From a checkpoint of a small contrastive audio-text model.
Model: text encoder width 320, text encoder activation silu.
Training: muon at rate 0.039, 6800 steps, batches of 128.
Data: trained on synthesized solo parts of chorales (CocoChorales), 39062 training examples.
Rows from block 3 of the audio encoder of a small contrastive audio-text model, named by matrix and row number. Rows with one number within an expert belong to one neuron, the router's apart. Each number is 500 + 40 x the weight over its row's rms, rounded and kept within 0 to 999. All counts start at 0. Numbers have three digits each. After the name is the row's rms in percent of the matrix's.
Before each expert's rows are labels from the 100 clips, of 14976, where the router gives the expert most weight on average: "responds to" is what is common among them. Only what is clearly more common there than usual is listed. The data: synthesized solo parts of chorales (CocoChorales). In brackets: how many of the 100.
# router: router (encoder.blocks.3.mlp.router.weight, 32x192, trained with AdamW), inputs 0-95
# gate: expert gate (encoder.blocks.3.mlp.gate, 32x48x192), inputs 0-95
# up: expert up (encoder.blocks.3.mlp.up, 32x48x192), inputs 0-95
# down: expert down (encoder.blocks.3.mlp.down, 32x192x48, transposed), outputs 0-95

# expert 10
responds to: tuba (100); note A#3 (83); note A3 (69)
router.10 089:459499491526514481509549505488452425480474422574505511526490502464492471525461472534543459525484472449534505478556570440520520463437425543502555528531435516518426457463527595527491523541445567509499532433491497520456453538498498584552559544439506434469500516514519546530495562452445443470
gate.0 096:478532452458438508447521557491556471471549458614453493493401479548515501544483474499553457472543535551489556518466515554506499544519451569509458462544492457476592515597486513494451510495451514500551491510387527469558498509421470441571402523546495448482559478508490519466499529558498490446
up.0 100:515479556528549456563427473473481482535489517393528526549562483497541489555489592502500479547503451545501528446515473474493530419493507501536423543498530544438395487445481507527491493530469464453394536559474488545495486516540559524428541494499481520545440496448518491506477521473486548464
down.0 100:567533507478472454467396466460531482520504478533470500428451517480431466591485453487501479554481523530482451425476532531500483515560476543500463502482484562548499523494557555446552523457503485510503441528461491498486534402470473433432543547509543557451564467497551562491546522628569512493
gate.1 110:485464495586538530446563517486492579477469527548494481496486493525539443533554411494492521453525491480496529483490445507546497557529474621440509427488423466549566458504530509505576545507419481487527483423470524503509525473539477511558443558469569541500448473405550463524409480543467573469
up.1 110:506530543426439491501431472466462466505472482474505488508459495489456531450466533535498468519468479488492522542466574440429528452414498435550452562464523507485388501492504538423499519525619558502495552595504465472492513583450526439424523453511512480467493527530437507427508489531512440456
down.1 105:611522481532477478513420517606485481463490455505526508484511492464536583456448476478441473563501506451553457508493493485550486530497486492470479502558576500478454528674502567512506569518527529417486466495527455489488572468516512586497480498492555543500508489522560539524470452520494479478
gate.2 107:536514574557483519526515570522483495415512490438523514483597571456554506465516508489511457504447573408429531549493537495436487516460518470478479473465498441512515462564419484597456559483500541474459526456474475488487520505491534456469478585496518519494505534532557507491429469528506477510
up.2 102:490480458422504497486481522469513498561432571500479518490433465543469558595510495548484507499563439525519530413512508507602506428502507530503500561522521490456508588448545531458609468463501437508514488513581559512510507510510477536507522430499497487494500447482525464483506517503485516485
down.2 112:541487460446451491459472562410560476526496536438557509473447470522534522586558500490518502591515480496518476484480489463531478501457466458486504452505439460478479455528526453473475433475493454491513563505546500494538539445485537524482497533492483447510547499529496461573444495495507537477
gate.3 096:492432535614506448446504512584461508465572501472517492498539612478503498496432565538505457517568488412467459555499498502429487472473521505505444462521516500453491465543526438563447414451542525469449514561486530514520533474501505470499574499476451561489532500505501486450495478413497512494
up.3 096:491496529563485509504493488555458468518610495432538499456512535468507518493456543515517497556512468479593444555468470435408509442431511473482523516515499559481581461493472460491514449509518541479482414482438524537497503493505501501486554526478446560462490469492475503445473475458451494474
down.3 093:452527596491543453498527511524504480492476492522449503489524446516512424442511469509516494437506489503484539537451470493448553487424517483499515485542493452424542554529436463568497498495536493508483428509485482455559547524453464538468501497528446603470472477466473483455524531556486443570
gate.4 102:481528523544500599494466496515472523439525538509457521476556554602551489511473532502503482483477410478485502565438497457484496443464509483506459425528551499463463466498493516535511516514502546489432406521441456441544513486509499458457459517435443465518528455482536529443467515461559542513
up.4 113:493503520578556587439459493532512557456452495506478499429530584559447495514466469494444484554463492485512467604457522433466501507457496471500507453491511476442488493508538499569533537593512503537486496552513475442546472512545498468448532497477455479521476468452493533420482531469542539490
down.4 098:524486500509499464479425470457564492448577541502515493529492570477481560469442494486494550472483456491503470527526435531478506447562559508508454487493587523471490477505470443450523552450522464524554455503541484461522507630502444553489558409510524510445475465495472428560503491560485471546

# expert 22
responds to: tuba (100); note A3 (84); note A#3 (56)
router.22 086:566494520485545471468492553545515459504515483520536517443571529518521519543462489472502537491461503493463537514533518464486451458416537539586479518439477481428490460555469507464580550454545456536435441527492538471510515454470532491457494461456563491455530584495493550522462435498501521448
gate.5 086:504523455534467542517458541478518427588514506580500491506538473474470550479526483462480544394519468484464549478522515567528525463411475501510499467472503581572522538565556446540470469441588492533566444501453463530510542444486474473497476538488516539500453482471500459563490447565539470476
up.5 091:470477489472517476480529416540543547540459462441539517452439504521547498522454479492561416486456516469534467546472442466457464543497547534469457483491534523492506534470450538574428511526429515460527586495539500525577456496550503556478501476534541474511457566476472547428592509506502466466
down.5 097:452509482450499477530519521393511469521487548480606449489459544480462492441519479509491466541495481508479471403559439477516515484465472444507513463492605508516499475488444461479533553489505502468503476500489496536496545399546551505493487576465542500504462520568598470556484527511517601527
gate.6 104:509491559528478532511494528504489490457461531531525505560564516461500452471549452523500477488455527477479555466520490453509513522496528523516541495502462484497444484512457481483500512490504500506542575463498478521551491457536521444499472530488444450502494473505524433562478481513519421447
up.6 102:511495398469501429513477449509484493498562495460468475489506514533525494538447503482492535505534441551497454535491503580479524509470479503496433452466504515554501527488512498479498506418493469523494441608513513477426527503441475562456518510510586504483504483510494518404508544451531538538
down.6 097:510506520518486523503404541594519464506503499494464483493566513505507502533523476477467533493512502489479524519553409485500468495453528533480447511591506567479465532356506456524484519461547545462488537478611463572507543447500528491500451485489519533545500473494568514424545508496500582542
gate.7 112:502544572462466538515493532517519541479557473497507489498453481525520505481461436471542502498509430455493472507447494523438526409440506504537458489527524523466420535610512516597585449482508547507448506528493483458574576478403506527518461474494517484513476536483535442477483524542458435537
up.7 103:532535540479462532478521528501476516483553516551475502510513492535549560531501457476527516542517460481463416495464509520451491444467488514476465514517475541475485586537496501554605479509525538484439453502518493472616532470424475564507419451470488524505463502467529427493517501491474473545
down.7 118:548493503399471541527482496524476457471472545489508475492468510481506404559485493495501493528527515429517518438517457503515498450538468481506508494528435521501555488540472575482482445471466539567484489469582398540484480457451525508525548434500497425487524529478510500551507506497459572417
gate.8 095:511487476511510464533454500557526504471510526511523495443479510490404589490510469494503445526505557465569552522474547431480476491465449478577479467552517454447507521567500455479510472571531515552434510542540505476476478505526499438586477509546485450506498484571430548559528542543517453515
up.8 097:487527519605495563472474531471478519496506485580503473516549444508514490478509512465490503415448513430485506492434442481498519476528494534491560537484468490530475496479512518554599490516371549520523524472477537513506518493504456521525471463478520525507516553473598444409488468524503518448
down.8 098:477551520446555459517491494550520471493410520575542506517491482563521636514477437514494504524510503486539557480534518521489456506477454535491474516492520458459477467526493511537522541498493446503485487447470517491480442528485495558487453426518497469468468603496473509469515548473549360416
gate.9 140:523503482367463565429520538493485491513474603464542516493497493509494545517531543533485497480544491496500565461450485504480514496604486555531585520499477567562530443465468469390644550489476505467493425495523531488485493491406476475544528511522462555489421537437469507445546467433491558463
up.9 139:516487484419473544426528501513483469513501574466553513500507494527504548509546524523480510467558454495486558440469501500481499519594510552513577518511494573543545439461469482381678545487460490470512434481526530492472500488402471452560530501515451552482426545453512492439530472437495582478
down.9 139:437462516457532503493579491453467522525543526440504515538505474521473529399504490493499484437501514516499505512492507490536516493474495543483495493518496582461538480379469396444528526484494503484552613498623534507497496541491480485506498529504497465484436453502453515470400480556496518471

# expert 23
responds to: note A4 (47); oboe (41); note G4 (33)
router.23 173:546460455420497505477448441477497511535481480457527541472576475481508473436537439514494467395488506514516533473474429555455502535476547479470500552515492479460516476500443496464455483562534491441456525522459461502482504458537459464539487450550469507514465546481500555457507409479450572536
gate.0 105:477517491526512501483504517455513464523510463598502493526466469459518496447485521485472526508531485511491469500560442501487512403446460531498547427527520529592474490419480512522605458409528445523490509492488510564433491527474507543507468491439551558529495501459452442513463511450493557531
up.0 092:480486559467488469520485552485537520463529488465546538511535461469510442499502524443524493475432531525544530470525466485542522503494544489506578540510513527522543534533496495470545447454468470501503490507507545528513462519377513559566501465471531515489504426555462499553543557531545532554
down.0 088:500515452357568517521565575414514529529427507547510502433550479486519572440540522502500519527517485484490461526466465507458529437473458539523512536523425503469443511505509555486536486547531514363532534494534518541545457526502484536471518506469509489509523442458499490452480451499495492539
gate.1 100:456494482542479525448494542512482470554510440541552475514457526480560479545494568523501462555590463564394516530526515516514465455444455507475543526454490433543488436429488536484522528431478536532489561477569483510492511508490521490445513530545498458506545480451458471497534513573523496415
up.1 110:509514440441507554495486524472488525514536439484485524480428502488532458515521467560499527571534520556547548539479507584549489438478468444505535575470484507519510481380503516544477499509544526486426409450477478445547524497532484555514479506516467514502547490463524521527484518536479516496
down.1 118:463480540397514474517413456506531505560519469480519503510523468517486505529468509495512483554511504531503528516547503480573566514490466504501510464527485459504547539420459522489526582477526527363499604500532445418481536374525489520519526437472518511490466487550496498499453485499532505475
gate.2 098:517546468539575443443550509511548506503502482505494498526448472478464558462434528439500491467541412485524438514487492492548524493512481496488434439513494506540421495509455498501534457478523492495514550495518528459371477548506501535458519508418536495504509507496566404510509494530554413504
up.2 094:533492463529493571519529472458483526405481495491448530469551493483429532553579519459467538539547512540452541476524477581459522488478524511500593519489505465443479473563504483449446533526560518503529418552454474504552521482523484487518550441580481446512552508523560514490484500464488466480
down.2 099:530545478469473448501506490510465533464518497535526513500538526496509473395522553490484487535503500485491547562517504508535484465479539433485508487455507605581429533569494551579495550424548487538509492468610500502504523511479462519481492404484474541442555491476503490497445486477535487388
gate.3 097:483493493452468448536500591551503430452516451439574512474496493452485538577489547468549591555466577460500446509507498515512444501539504546496443521495447521494517444504481495481611481486474494549442409527499541527487481438509485483484451525463495420559522512432546474525509518534547467497
up.3 101:544542485452453469541538486553521511517428541458494484497495546486481455549492461540445504509546544520441432492548512477492457552575432538503524473514490421478459519545548495456534592507460495471499513474538554544571512495512511522428505527497470507454539481531488497531447515473462513491
down.3 097:541554453553508490513433506630478477497523492494461496551530511474495461421490506499487519469487486540471521524442497506472528518494489457502488496519538471565483498595401479507486585525406518370493465485476471465541478615496533473485553463514506489502461527452502487497509551490522559444
gate.4 101:525507522494503468548499577469499552516554546564484494482497484484554543482494577499483443598507415482493502519478479456434475455555476491512464503451473495571504539469527514537519507543480433514562494531471537500565522469462544532525542385540499481453495452511474464470489503501507432475
up.4 106:472395488470514519421402550457520485520528504538491489508598544505497494500422462494468509413479503460495495501523574485465483483546432533476462499526548474493517478522491506415538476553478541490482460560508500528633487455514455499527461501548553512502432440424613480575457494526503516513
down.4 100:573491483512540410453511523525563539504456467485406493484541531467489560518502438492442503471486537482478453518488495526527505406562480503455493489507573424520514544602475469451507542479468463549522505498600547501471500564465492549484555481503490504410549464478559553502420503459487529409

# expert 28
responds to: tuba (100); note A3 (76); note A#3 (75)
router.28 097:485490496520556471475524525427470523453571450485453452516441572547570465525512533448582469457441501540525540470457582539493445478514423518536480534465478497475495426463491483547486481517533488457490512524419580572471523420461444539486565490430508489508518481478489487461457481488548483468
gate.0 105:520512458466420458523522515487498552535489511588537474519526492469524492490537581490501446565532481506526470515450484547541490556433443518493448493520506462494494545465506508509500414475516509515545519426436575439544531502502536467573535499451517433504544539489516560515511506367478502452
up.0 098:488486455457456500474499448434498481431480462537559529517476483472498449493565500490480469466465538480488439510488504526521479534427427478509472511502475481563502460476519615504540502452507527526550460415478579438484508509483530578580505506449538510509526522521432577497479441583544482483
down.0 096:571542488448541534532459479596517505545486515543528485526516501492510430553540469507548524494511519454516486534514484476502461454505546544501489522515554348466457510517473542389477504483541475507509509501492437549467549537460465520496429522523540463453547469501507480502507491562484487517
gate.1 099:509467523565487520503542459544494515469551548470422483486588488429496480441460503514497469533525515497588511492539502529506501445516423548484504517459422434473474487420510469533410505484521517507516623501502503579480558489546518513485499489498490524460495500500560447525411549512494476524
up.1 098:504566489413501457509475528516458550517527494491548501484413482570486478527516580476500512509497584498512501501499500486541495520545499469546458474512551523465492542602502492480568511482511446526477440468478533445517425499477503450504476515494519451532450520521489540414540529481498536473
down.1 101:529501490429534541483388508516504494559442493436518503492484455518501635526471511524460521480490496514519466528492525526510496487470453495483476506517540550445554562455586521497541460474547471582529514472406517478535512570560514465511543536530477499477494538422466554491423531470462478471
gate.2 116:440473491503514510495538578558526516432528516485504525479435503495533519481562464489449493503459491468484490492530462472561534475589486499461568470537521466469446484485490450506464483454538517491417508544488546463459479518556479472454543566555504491501512503447543535534471486501482450496
up.2 117:512451493513535561506539476476499513444438529477431497501446502509515562581507526512473455468442438480506548470525471479454500499524501480499532493513470560506482477527442457564488530458425543472437439533509581494586490480522452495492482449518422496538484467494472463450548510561501414483
down.2 117:491482469582482499500626524440565511500521520511513511512506478498539461643509478524449518553490486437510527504481438515591483531536462509520518518531476477484494494504483490463500512507493453549504470480465490561528534538473473562501493508473515488468506468509502519471482491493527455423
gate.3 117:530475486522622517465496463456495562517531449477457474451525528477492474527518524498502462524463537555522502514498514481462513567526460503448448518494502445479535441498539448511438507495420447477490560543465420603518469507496513529454500400484506421517492461488449501473483499451520546604
up.3 121:490542509443401483503534561530506455488474539498515523514478445520511539482493441489478521489540528424464501498514476496517512448457522501563524505487488557503492574521478564494576466483566540533540437476513587419479542509476494523546499598508506556476511529485525513539571497572493436415
down.3 116:500473452426455534497433509630492515435474500472526517456525475485506429506563489496480486487506523527486520554461489522533534453460536556500514488541538518493473466466541509477514527574557512559477573546383542544497530467560486452460493626510478549466461508508563493547465477522505540391
gate.4 092:522592512559480510500505495501474487463537500556497474486569518489500463510550541565498515460515516448513476499472544475442552453481525508524446402468467522523466453486467510467489502435473548481570480484481507616478503517450520495481437494494517497504521494532425536527545481627511529526
up.4 090:512456488596494476517583472508480538486520526545557456502570526476545477470411507554496488470548428503513476528523537481472519498535556500471419454463466528559474448482472576501497510533449564481521487444557458567475567529463487437506507534530461556486509520540460528495418492503448449439
down.4 096:475451567504500492477544486545486487455514447535542526496540533483512521560446489515509488527481492469545496507495470511521520528487462512501498514492573448550508504581421579520482548502498444550499452451432544494524465552503483505584525397485510537440537471448499498503447486482531493399

# expert 6
responds to: tuba (79); note A3 (61); note A#3 (54)
router.6 100:522490485535479504565485503532482442456562481456491486543559440471485553487519467469539458461505487474556440491489547521486551467536486521555485456487541542589444521433540491466445467541548555542531512400547526482453535500423481450508510474499512482527528508476454462489542506463468480459
gate.0 105:534531469469489460439498528478521466397434503518511511476552493524552507487495481525465551527531529604476493538539525441540511449405486489479619565479539502580521479540594562525415520453504508529432465538480557533473539495478496438412493479500539513517450446438468404551440544600501502420
up.0 104:560412522509437506539500523480506516472492480508531497506500519532553493440466597509488552400436566448490543473489508541508502518517508470562497387510446542463536511471410423472630501474431562520437449514452482509556506471535503505510441556487461454483530476555541577508571477549485467529
down.0 104:559480481549507582535572473363539477467513495519519489508460503519521514500502534483491479473492515490503490425528509454518502454504522470490484479482538614475504493423469466462495451453525584376548538480444526524527523505471489551512450563508521447530500520510481515481490505511477483444
gate.1 093:522530411518460502561454559535475455492506490538493510485513498569506466497471511522539517465589599422475567490500495524485527504580517525454487555468496565486541488447606525494457433444437465473528464477500513488495428540528486484502420541479473444538480483512486498489527497465548503525
up.1 096:519563547461498509540518490520510562481553514551523479482512434461572440449489479488460443564504507404508536488489442543478503593510480487479459554527463541540540512498494517506538501524518565528530471523502485496427520484519490521513490496474592528482457504555452486502518477473506526400
down.1 101:496534483521532563555551486539432530453499483541612500502487520458467538517487501497467494488493480571506496463493512508553510538487435460481462477453525436505571605479512465483527429489473512352523380525495515478480597503530457532473487435492492479522540457448483505431484496459518487473
gate.2 108:477531540432506539516514493522491544497467464424499494500526417519392535553508443521522483500511570485573530500489478396486517503494484477508465581489512555465532522566441465523490529517510484509562491471562483501492505524489500532485558472511510489527468454448369508492589489469500448492
up.2 102:476511544468460496513494514494499538487418534443486507532511445529443513453440476524489479582471567479512574470509426497487543501529490463518499517498540524470484527508514488529501536525487499551547610525586534500473514561465487574507511507501468453501569428470450586470493475411543432490
down.2 106:576503526557500535529464510431470506481439495487519487458569501496468438450532416494481478540481496497512526523521521551576518492466545511492472481474456502499506506478576456564477444497467518484480469464427527517516499558500535515483520498465515509498431492543514423517410517450483423578
gate.3 093:482481520526516496516514518554522560524465503548499521489485541559456448498512517491465453496457567509476543446518553517482440441493489497504513400461474528481525517494477441460498534477450496552436467539489538565540515521486475536456448430539494534433528522494488469479453495538548478446
up.3 091:561492532563479486476498523576474518507506493475462511478493467491552447535503503512504452507515501427462532516514452470502485537475543554476471470495533516514543494505483480443444527492475485520568499417491522557538515495514528511581459442573448490500474534520530504440476450481480554485
down.3 095:478428487446510501519562538496507499467539472468530525511540471493471517518468537496463492493487485509530509500489517502516502522496587424575451523467568569465477543559531471499498596506506470442495508522536452365544474473538546471560556467478491482463419545491432503473627504587508472562
gate.4 119:477534491499510530485512511471481504561506550596540498487465519462522509506500509515507512500529469579549437495597479589466491435417496508483512459525449614561470496445484484556509464471429515504521507484530474578472474455487506542547542489519506471471426569456491486486609530539491470514
up.4 127:511537510523481484514521484500489507557493467596578521510478520459506471534547486522503503437516529591503439511574486570512506510476480450446548492519497576495496483380477489614543486581489540520487498483516485557462479476485490535490508481519470549488424537440489457475576482460427472559
down.4 123:522500502434481499524551470487508498555474516476549498521502484526535600512458542483475530498476483472534524488489517486506507542533497483508473498513464500475486476405496565499500485458461485484510534456377573488465493460435490577438493496491457506537477540471521537478480498511520536538

# expert 9
responds to: tuba (99); note A#3 (83); note A3 (60); note C4 (38)
router.9 092:544511428514487480485485517489510454475510529474514496507569503545571548499516447557450497459501554481542510475487456580557498507434496473513500573574539448512458543518518526507545491528413486531502558438559528471546429502444548463462547423515479462504476523457477469519463493509528501435
gate.5 093:405550492488556541490504566495507540444557498482509472440436424523508440523523515494459542515475504466536512566476497472552542498496487451517460533547481457492514447492547539467526464512509533499456584533561518537574525521537504460463539469459469486513678490490535496473444506452524452490
up.5 085:552494527528431488511487522480528592605532575464506490516533573480510474491514506517533451469463563522445544425545523530438454554436503483523493500452487504446500513569410453545526460538483465502551489480474513442479525512457482503531482454571511502515397534480434466467514464557478599472
down.5 092:474521535405504527488493465530474487508526563492534499505505449489504361550484544503479518461493503433525534523510566526414494497473503531487518486487595569488530549483552430540544498461520539563459541487491494500527555499478507447477464556500443508550470525489536497530506478490508455467
gate.6 102:435509484473506551500501463504515504522412528510425499489572459511522524519503671504483540463467502437521454586552552480546525510498409500550490483488464570533474512569491532530487461462543535467504481515519477524546532471469546449504499518529486471482508416478478531474561561540488538543
up.6 107:580504515529476529500489573542485481511447505462484494457499522505519540512486591513519487523535489505488460527506525436559527547485467470517529421486483550472494531445483532585483540501569513500513394583503484516515503487458530478520518499510494473475490483469440449446659474477478444503
down.6 108:462509517483464523521421489593550520536478506471465500494552478451514469422598558475518485420505501493494469552476504481417498438519517477514437482480551510532584466449483488524475476497489469498465495510432556459456537549548492475523505518453483519472544519511490501447358526517501547512
gate.7 089:448521513430464512523500476532506508520402453506459507436549502532506519475473564535480595467472445464419492504482461494533495419566536530502589570538516484503493488460537500499512468481543474533539519378497492528465481525546484507461528471428536539524509523467465386501522504545513533467
up.7 087:509510459538471465563484484558487488474413469465488492466547460534571519433501613469407501523470484474427548477509476432503536537472480549485503500496543549481482553489488446580542533466537507523478533479448531527500481490503461478568532421476510520528472508480494445462536455492501500525
down.7 082:465478521517475485520467534507469471490489531522472476493519561510522527523539529513432508566498517496512533502523530417397480483451548529509492508504450579482536471434502483548435538545537500521519480491486537494527467530483497520474542486515463441472425475512499500500441514499521531415
gate.8 105:508450422368508470492458408479507477538469507536464524511545436514532482515468416526458565507462442546592498452526518423510514561561445500471464496476486560550505517466604483453498510551492489543488462556498504474563479493470468484405516504541442503529490543509526513544509471577483569523
up.8 110:522490500658488477530579602531498445501528457477562481524425502521493522527516541496479473504480549439431522521470467582525474420424533501462544492539535466485523471592487515450522515477485519458512542414514557476440555518548496487563519541470531469496517483494554515446487532460543496451
down.8 114:453528502557517544525367493434546488480520533477524502463482489488537519382494472492514478450500497530490481566489437534498511464524461538522490481490368537471546466404505462416484561510509515480504526546511516466495460538506469518521465389498532515496467437462533525508562507567513548440
gate.9 107:513474569479434555551455475552512516460541463514543509560490418453454550435529444498465464445548513465545484425496472476544543368525482536496529484488425478516603538474546507473440473396537470517514531523551491456562472507553507584557498513482496570498477479491488447480532557535501471470
up.9 103:483538548467508459531448487539517438558452471509546519522546471530500518534481492494544478364534571539487476407483523425446502556520544533525479500491473427482484475437530460452481547532563442517518494542533425576476501541474456549514539526524465472445441494555380554532529514506557438523
down.9 108:519515529584473558502451489380530507476483532507509481504482538463487496473488500495521520452491512486468479444491527495545516552540432510491471469515441463526494526528586492501490442483464487469466488524586608447483538570513493463525504489510515564474422477470571515534484515541485485455

# expert 31
responds to: tuba (100); note A#3 (88); note A3 (71)
router.31 098:504509525532517581449588475419550508508517470462446522457426487529501484490474519491480466514458450466452537495516517439587503516465496480510488498564501502432462436531454538415553448517446450546418439453576508505549495537511507505503477581595523474512510538505544522540423543522460550506
gate.0 090:539478544546482432458493496468510491584524579515462470485392478464459439500474543498471471437543545527490397508540465539421431466508489505491495522502531433499518549437562468522484529481548525489495481535507537500481528548450495448462483534500466611513445514567586501557500504561487560527
up.0 081:512517585502566467541458469522484445385550524581473519481490492472434458497535475524530522461532571437513547526456501530451443441536521581491541465477481462539451461589558445531532450457523493499453430491514533549515467480560507547451454528481525377451498468488451426500484483601548484537
down.0 086:523512444489540504477563485673510509499507491446504504465512546500490548444448439494474491484505447518514505527502589528465457391535493531476526506498573518487407522484493475455461524554434552416497563510522557468506498522545522526531548573470487552486423516471514441509536537506515548460
gate.1 049:527550431462572450465477549508500491507547532541548521582416556494484510489457563454527531555536505521535493515583496477414486504469465475553482485464540506473517447476518472521492467494522487560472577577496506474489511474479501528506511483484477443464491541515481497536572512563477450468
up.1 050:549450475542528543485474597532497505478547503494529500564391478463437500485544501493456468559434473463472496437638473524561484476499522452423561508476511493581550448508506449439529450459524463505497565513509468532476455521518513461480496491482429462513504488450531454516538587515433458556
down.1 044:489482511592473528459527445603488550520464552485376535451478511523451417475423508499486473464463548558493506502500601452513486450510433526543494490478448567449475441477557490490512475453443505518523448522542491522485490530471529450422499599495523454529494545495502512470481477565502528465
gate.2 086:479510502512447499525451544483505518443581440540472516530545437527430590594546494494445482445520451473520564440501540605511538480516543525501489538527551448415516480521509471448448494468530459517524430513421498466512461517521496439511447475543507574462579428540555476507494456469543418427
up.2 082:524582492544513477432530441594446489570496590389506502489491522439534456409481530461480460518494466565492448543513526451523497483524503454485535472493433593493516458529543489444441570584513513532536524499573533530471513481453494576524499564443539485456420548462407466548481500473500515528
down.2 083:547521472419562586452453508488503574464464423479552496502516569521484589502459466505523491458481496446521535467486511580509459476542515487472495501497518492474528517523568442514496556510502534397525495484581515494535504488482478508526479505512496511479478568558460495447495480523501464479
gate.3 107:476487501574516518481490520480498499483529546450476514507402460524511564502513408452513551515580475431487471596504525479464498445499530491530429487553471546492449608576522557524505559553473552493536539557490562547503517474451607545462516512441552481484480524586558472484433508460478453511
up.3 111:502545472408532456514538444512491506504422440514495496493602538509475444515460552552510487536450578601510543435501504490516549554512474523459572495430538475540515471408535405458536460455482396536522482436523454491479491507522429468541501539542477465506516478434464491523506492534530599466
down.3 104:391562507567491434538518475413461536481532512489501498465443504499487538456498458489468502521506530527479533512481465473460473542526489536550466496531537602483457558539606574493505514525520448509509557468467526455479473428485510497453461478481510483532478504436479508564491494556506474506
gate.4 103:524501464544475458492495492451526511504505511549542506506484484437546491469487525498529539537536495554498519536500511495540471488473491520495493557474528656505456512461482530446465578480540528529512420483424549486462518481581488540543550498489460601531457526547501490485416506521472434453
up.4 099:452496527507493468512491514516471565401490415546497483511492502517523494512509494533461516448485554478506491497441531508506498478558502469499523472499475439557495471478495456510535415477474502518551525432525452485598567525512551461454456494485518471507494370494482520515477441510523483530
down.4 112:481538489523500540502497509535465507450483557497488502525512511478516447483512533505526532522488469484518517491472526547540477497526489504490481480548607468500474488482440581511434550540507459393451390492519584539494465650528529511468512574524468544495528540447535488512530492494493501554

# expert 0
responds to: note A#3 (89); tuba (64); note A3 (45); cello (35)
router.0 090:481542530493440498501464497556462497501487518506545537457465450469419544488434436499480477477532466525572465473451537566503469435455541540482464490520459476470542487526500500466562485454555548538486455513466501471476480445414521498502464563531501508551566495489473475497487495458488414464
gate.5 084:497551482591474513503533499514539490575515432475440525483470572500594547453523507495515525527480510468489468562544515456558499503514440512474487539501465484589427469521469498555409480421514449548473504470556550516467551518536528552484498452479496483509483447426497490488537514500528389526
up.5 090:460544487425449505525503488517501448379492525501500489485464520520487447497418551514522558475587421490455484468482511522516532475534552466562485476483509523529484515549566549395589465578454521536494485512432475474478492516439461518559566476482539551511482579535553535461515506455496587516
down.5 085:546484494532485505448447512472560550488463472535471481489531508448499589427501452529539496507481460510483504544539491550490490532519483557496520468540566575479478534590492509506543442465496473532488473439419446447502514501493502440418547440523440520531488535477535512424469514446500471522
gate.6 092:483447562494447486545498464572501567480465461482542497445464490504485539538457417474505500490484575457499473537509538459462494461506511469506471497514537422569506582444549488486438512427445508482498509534457513567519495535495518487484479503512483564499552546449489432530496506508572512418
up.6 095:516441475452539496526422510487487518501534419507484509565526461457496524571453564470545489460535517492476488496468512426481491520487505464545531534547440469530490453491501533468522407390461479556549497405475515582423505524486504519484516492478498480476402542484510485523453500477492462523
down.6 095:498518477519541497495540461546503471440504463520519488515548507519466561360491514522481512500480489443476557542476559450511495518483572490496517515514593531488503514534601502533478440541468454515459494543504593482531390528528508487459479508509521536516455420557448521477527446395552396561
gate.7 096:501528508409502469481489494452515513535515492509498496494503548512454513496509474490516539473511466510486430487468457456460497435438484524419543484517551504551500546489577506562617502460500564551569468508578468489433496468523473569450529499506499531489559556505626440534495478486477415445
up.7 098:459459523580496523522509522533479493514532582488500509521472465489502496531466537546518454541470487471481554524537570523482489517608458525526452559487450565487472484461443484488435499493446482432436490551502579525558473528448541413494496523497447458479455470501462537420467557493529534543
down.7 100:412506485441507535510486465565475449517433536515557521507511503506520497456505555488488467390511470488462520508472493467541475488560491534510517499510441555452506464446398469551476490451548507506480488535465476501517446560546518460486507642534497470452430495481531578541484497535513547525
gate.8 120:465521479474569524516522437487467475575483491559508512510536550467481454545455449529496421497536487583511430489483480499484473535484536485501431467506475489554488491406493501478568509560492409521466447486519488548418434502481500510443525481494489523523414481538541564547566487509500452455
up.8 113:534536533567442488479508530469520514469538475455470504476508528532523535443564589489490507512464515490469568491480462504568496451524490521527531496486527502447468541661563470486462496468507523422487531472509548486528562497522505465537463519521556405511557535455442480455433496532510563525
down.8 111:578518502499505437438391529580456471544504471540409476517482494503460622474488516494520531453488511512504446458502537472486503536508483509484487481496440445554566505490405570543483504530557529469534397447513455501505520428530506548438500514499527540448463515465511447448516523485487496553
gate.9 085:498530532571588474482566478507517482533516458501448472517505557507525514458515491478537545502467599506507535452551561562554446542478448544509489520442507480557505545526493485559413496429586430525432484540476510507470562528563499484435533468563465459445525483479472474501445595517575484498
up.9 088:528546488480494487432509513471467469567492515466515509518532567523551550513469531494474453489516492475495545495517436481395528479435475499544520481473547495563516489429512520478522446562461559524396511458559446437453475527422576466509496500491497542564460435569486431468523506557482544497
down.9 078:559465501471511524509437537532509513555442588488512446517473510516499431587548558460523499479504517425489490585506454558512465503493528524536524444483449501453476494451497510481499469510537528604491454450501488545508538494543551485467468429496470522473523515472526460443494473484493527451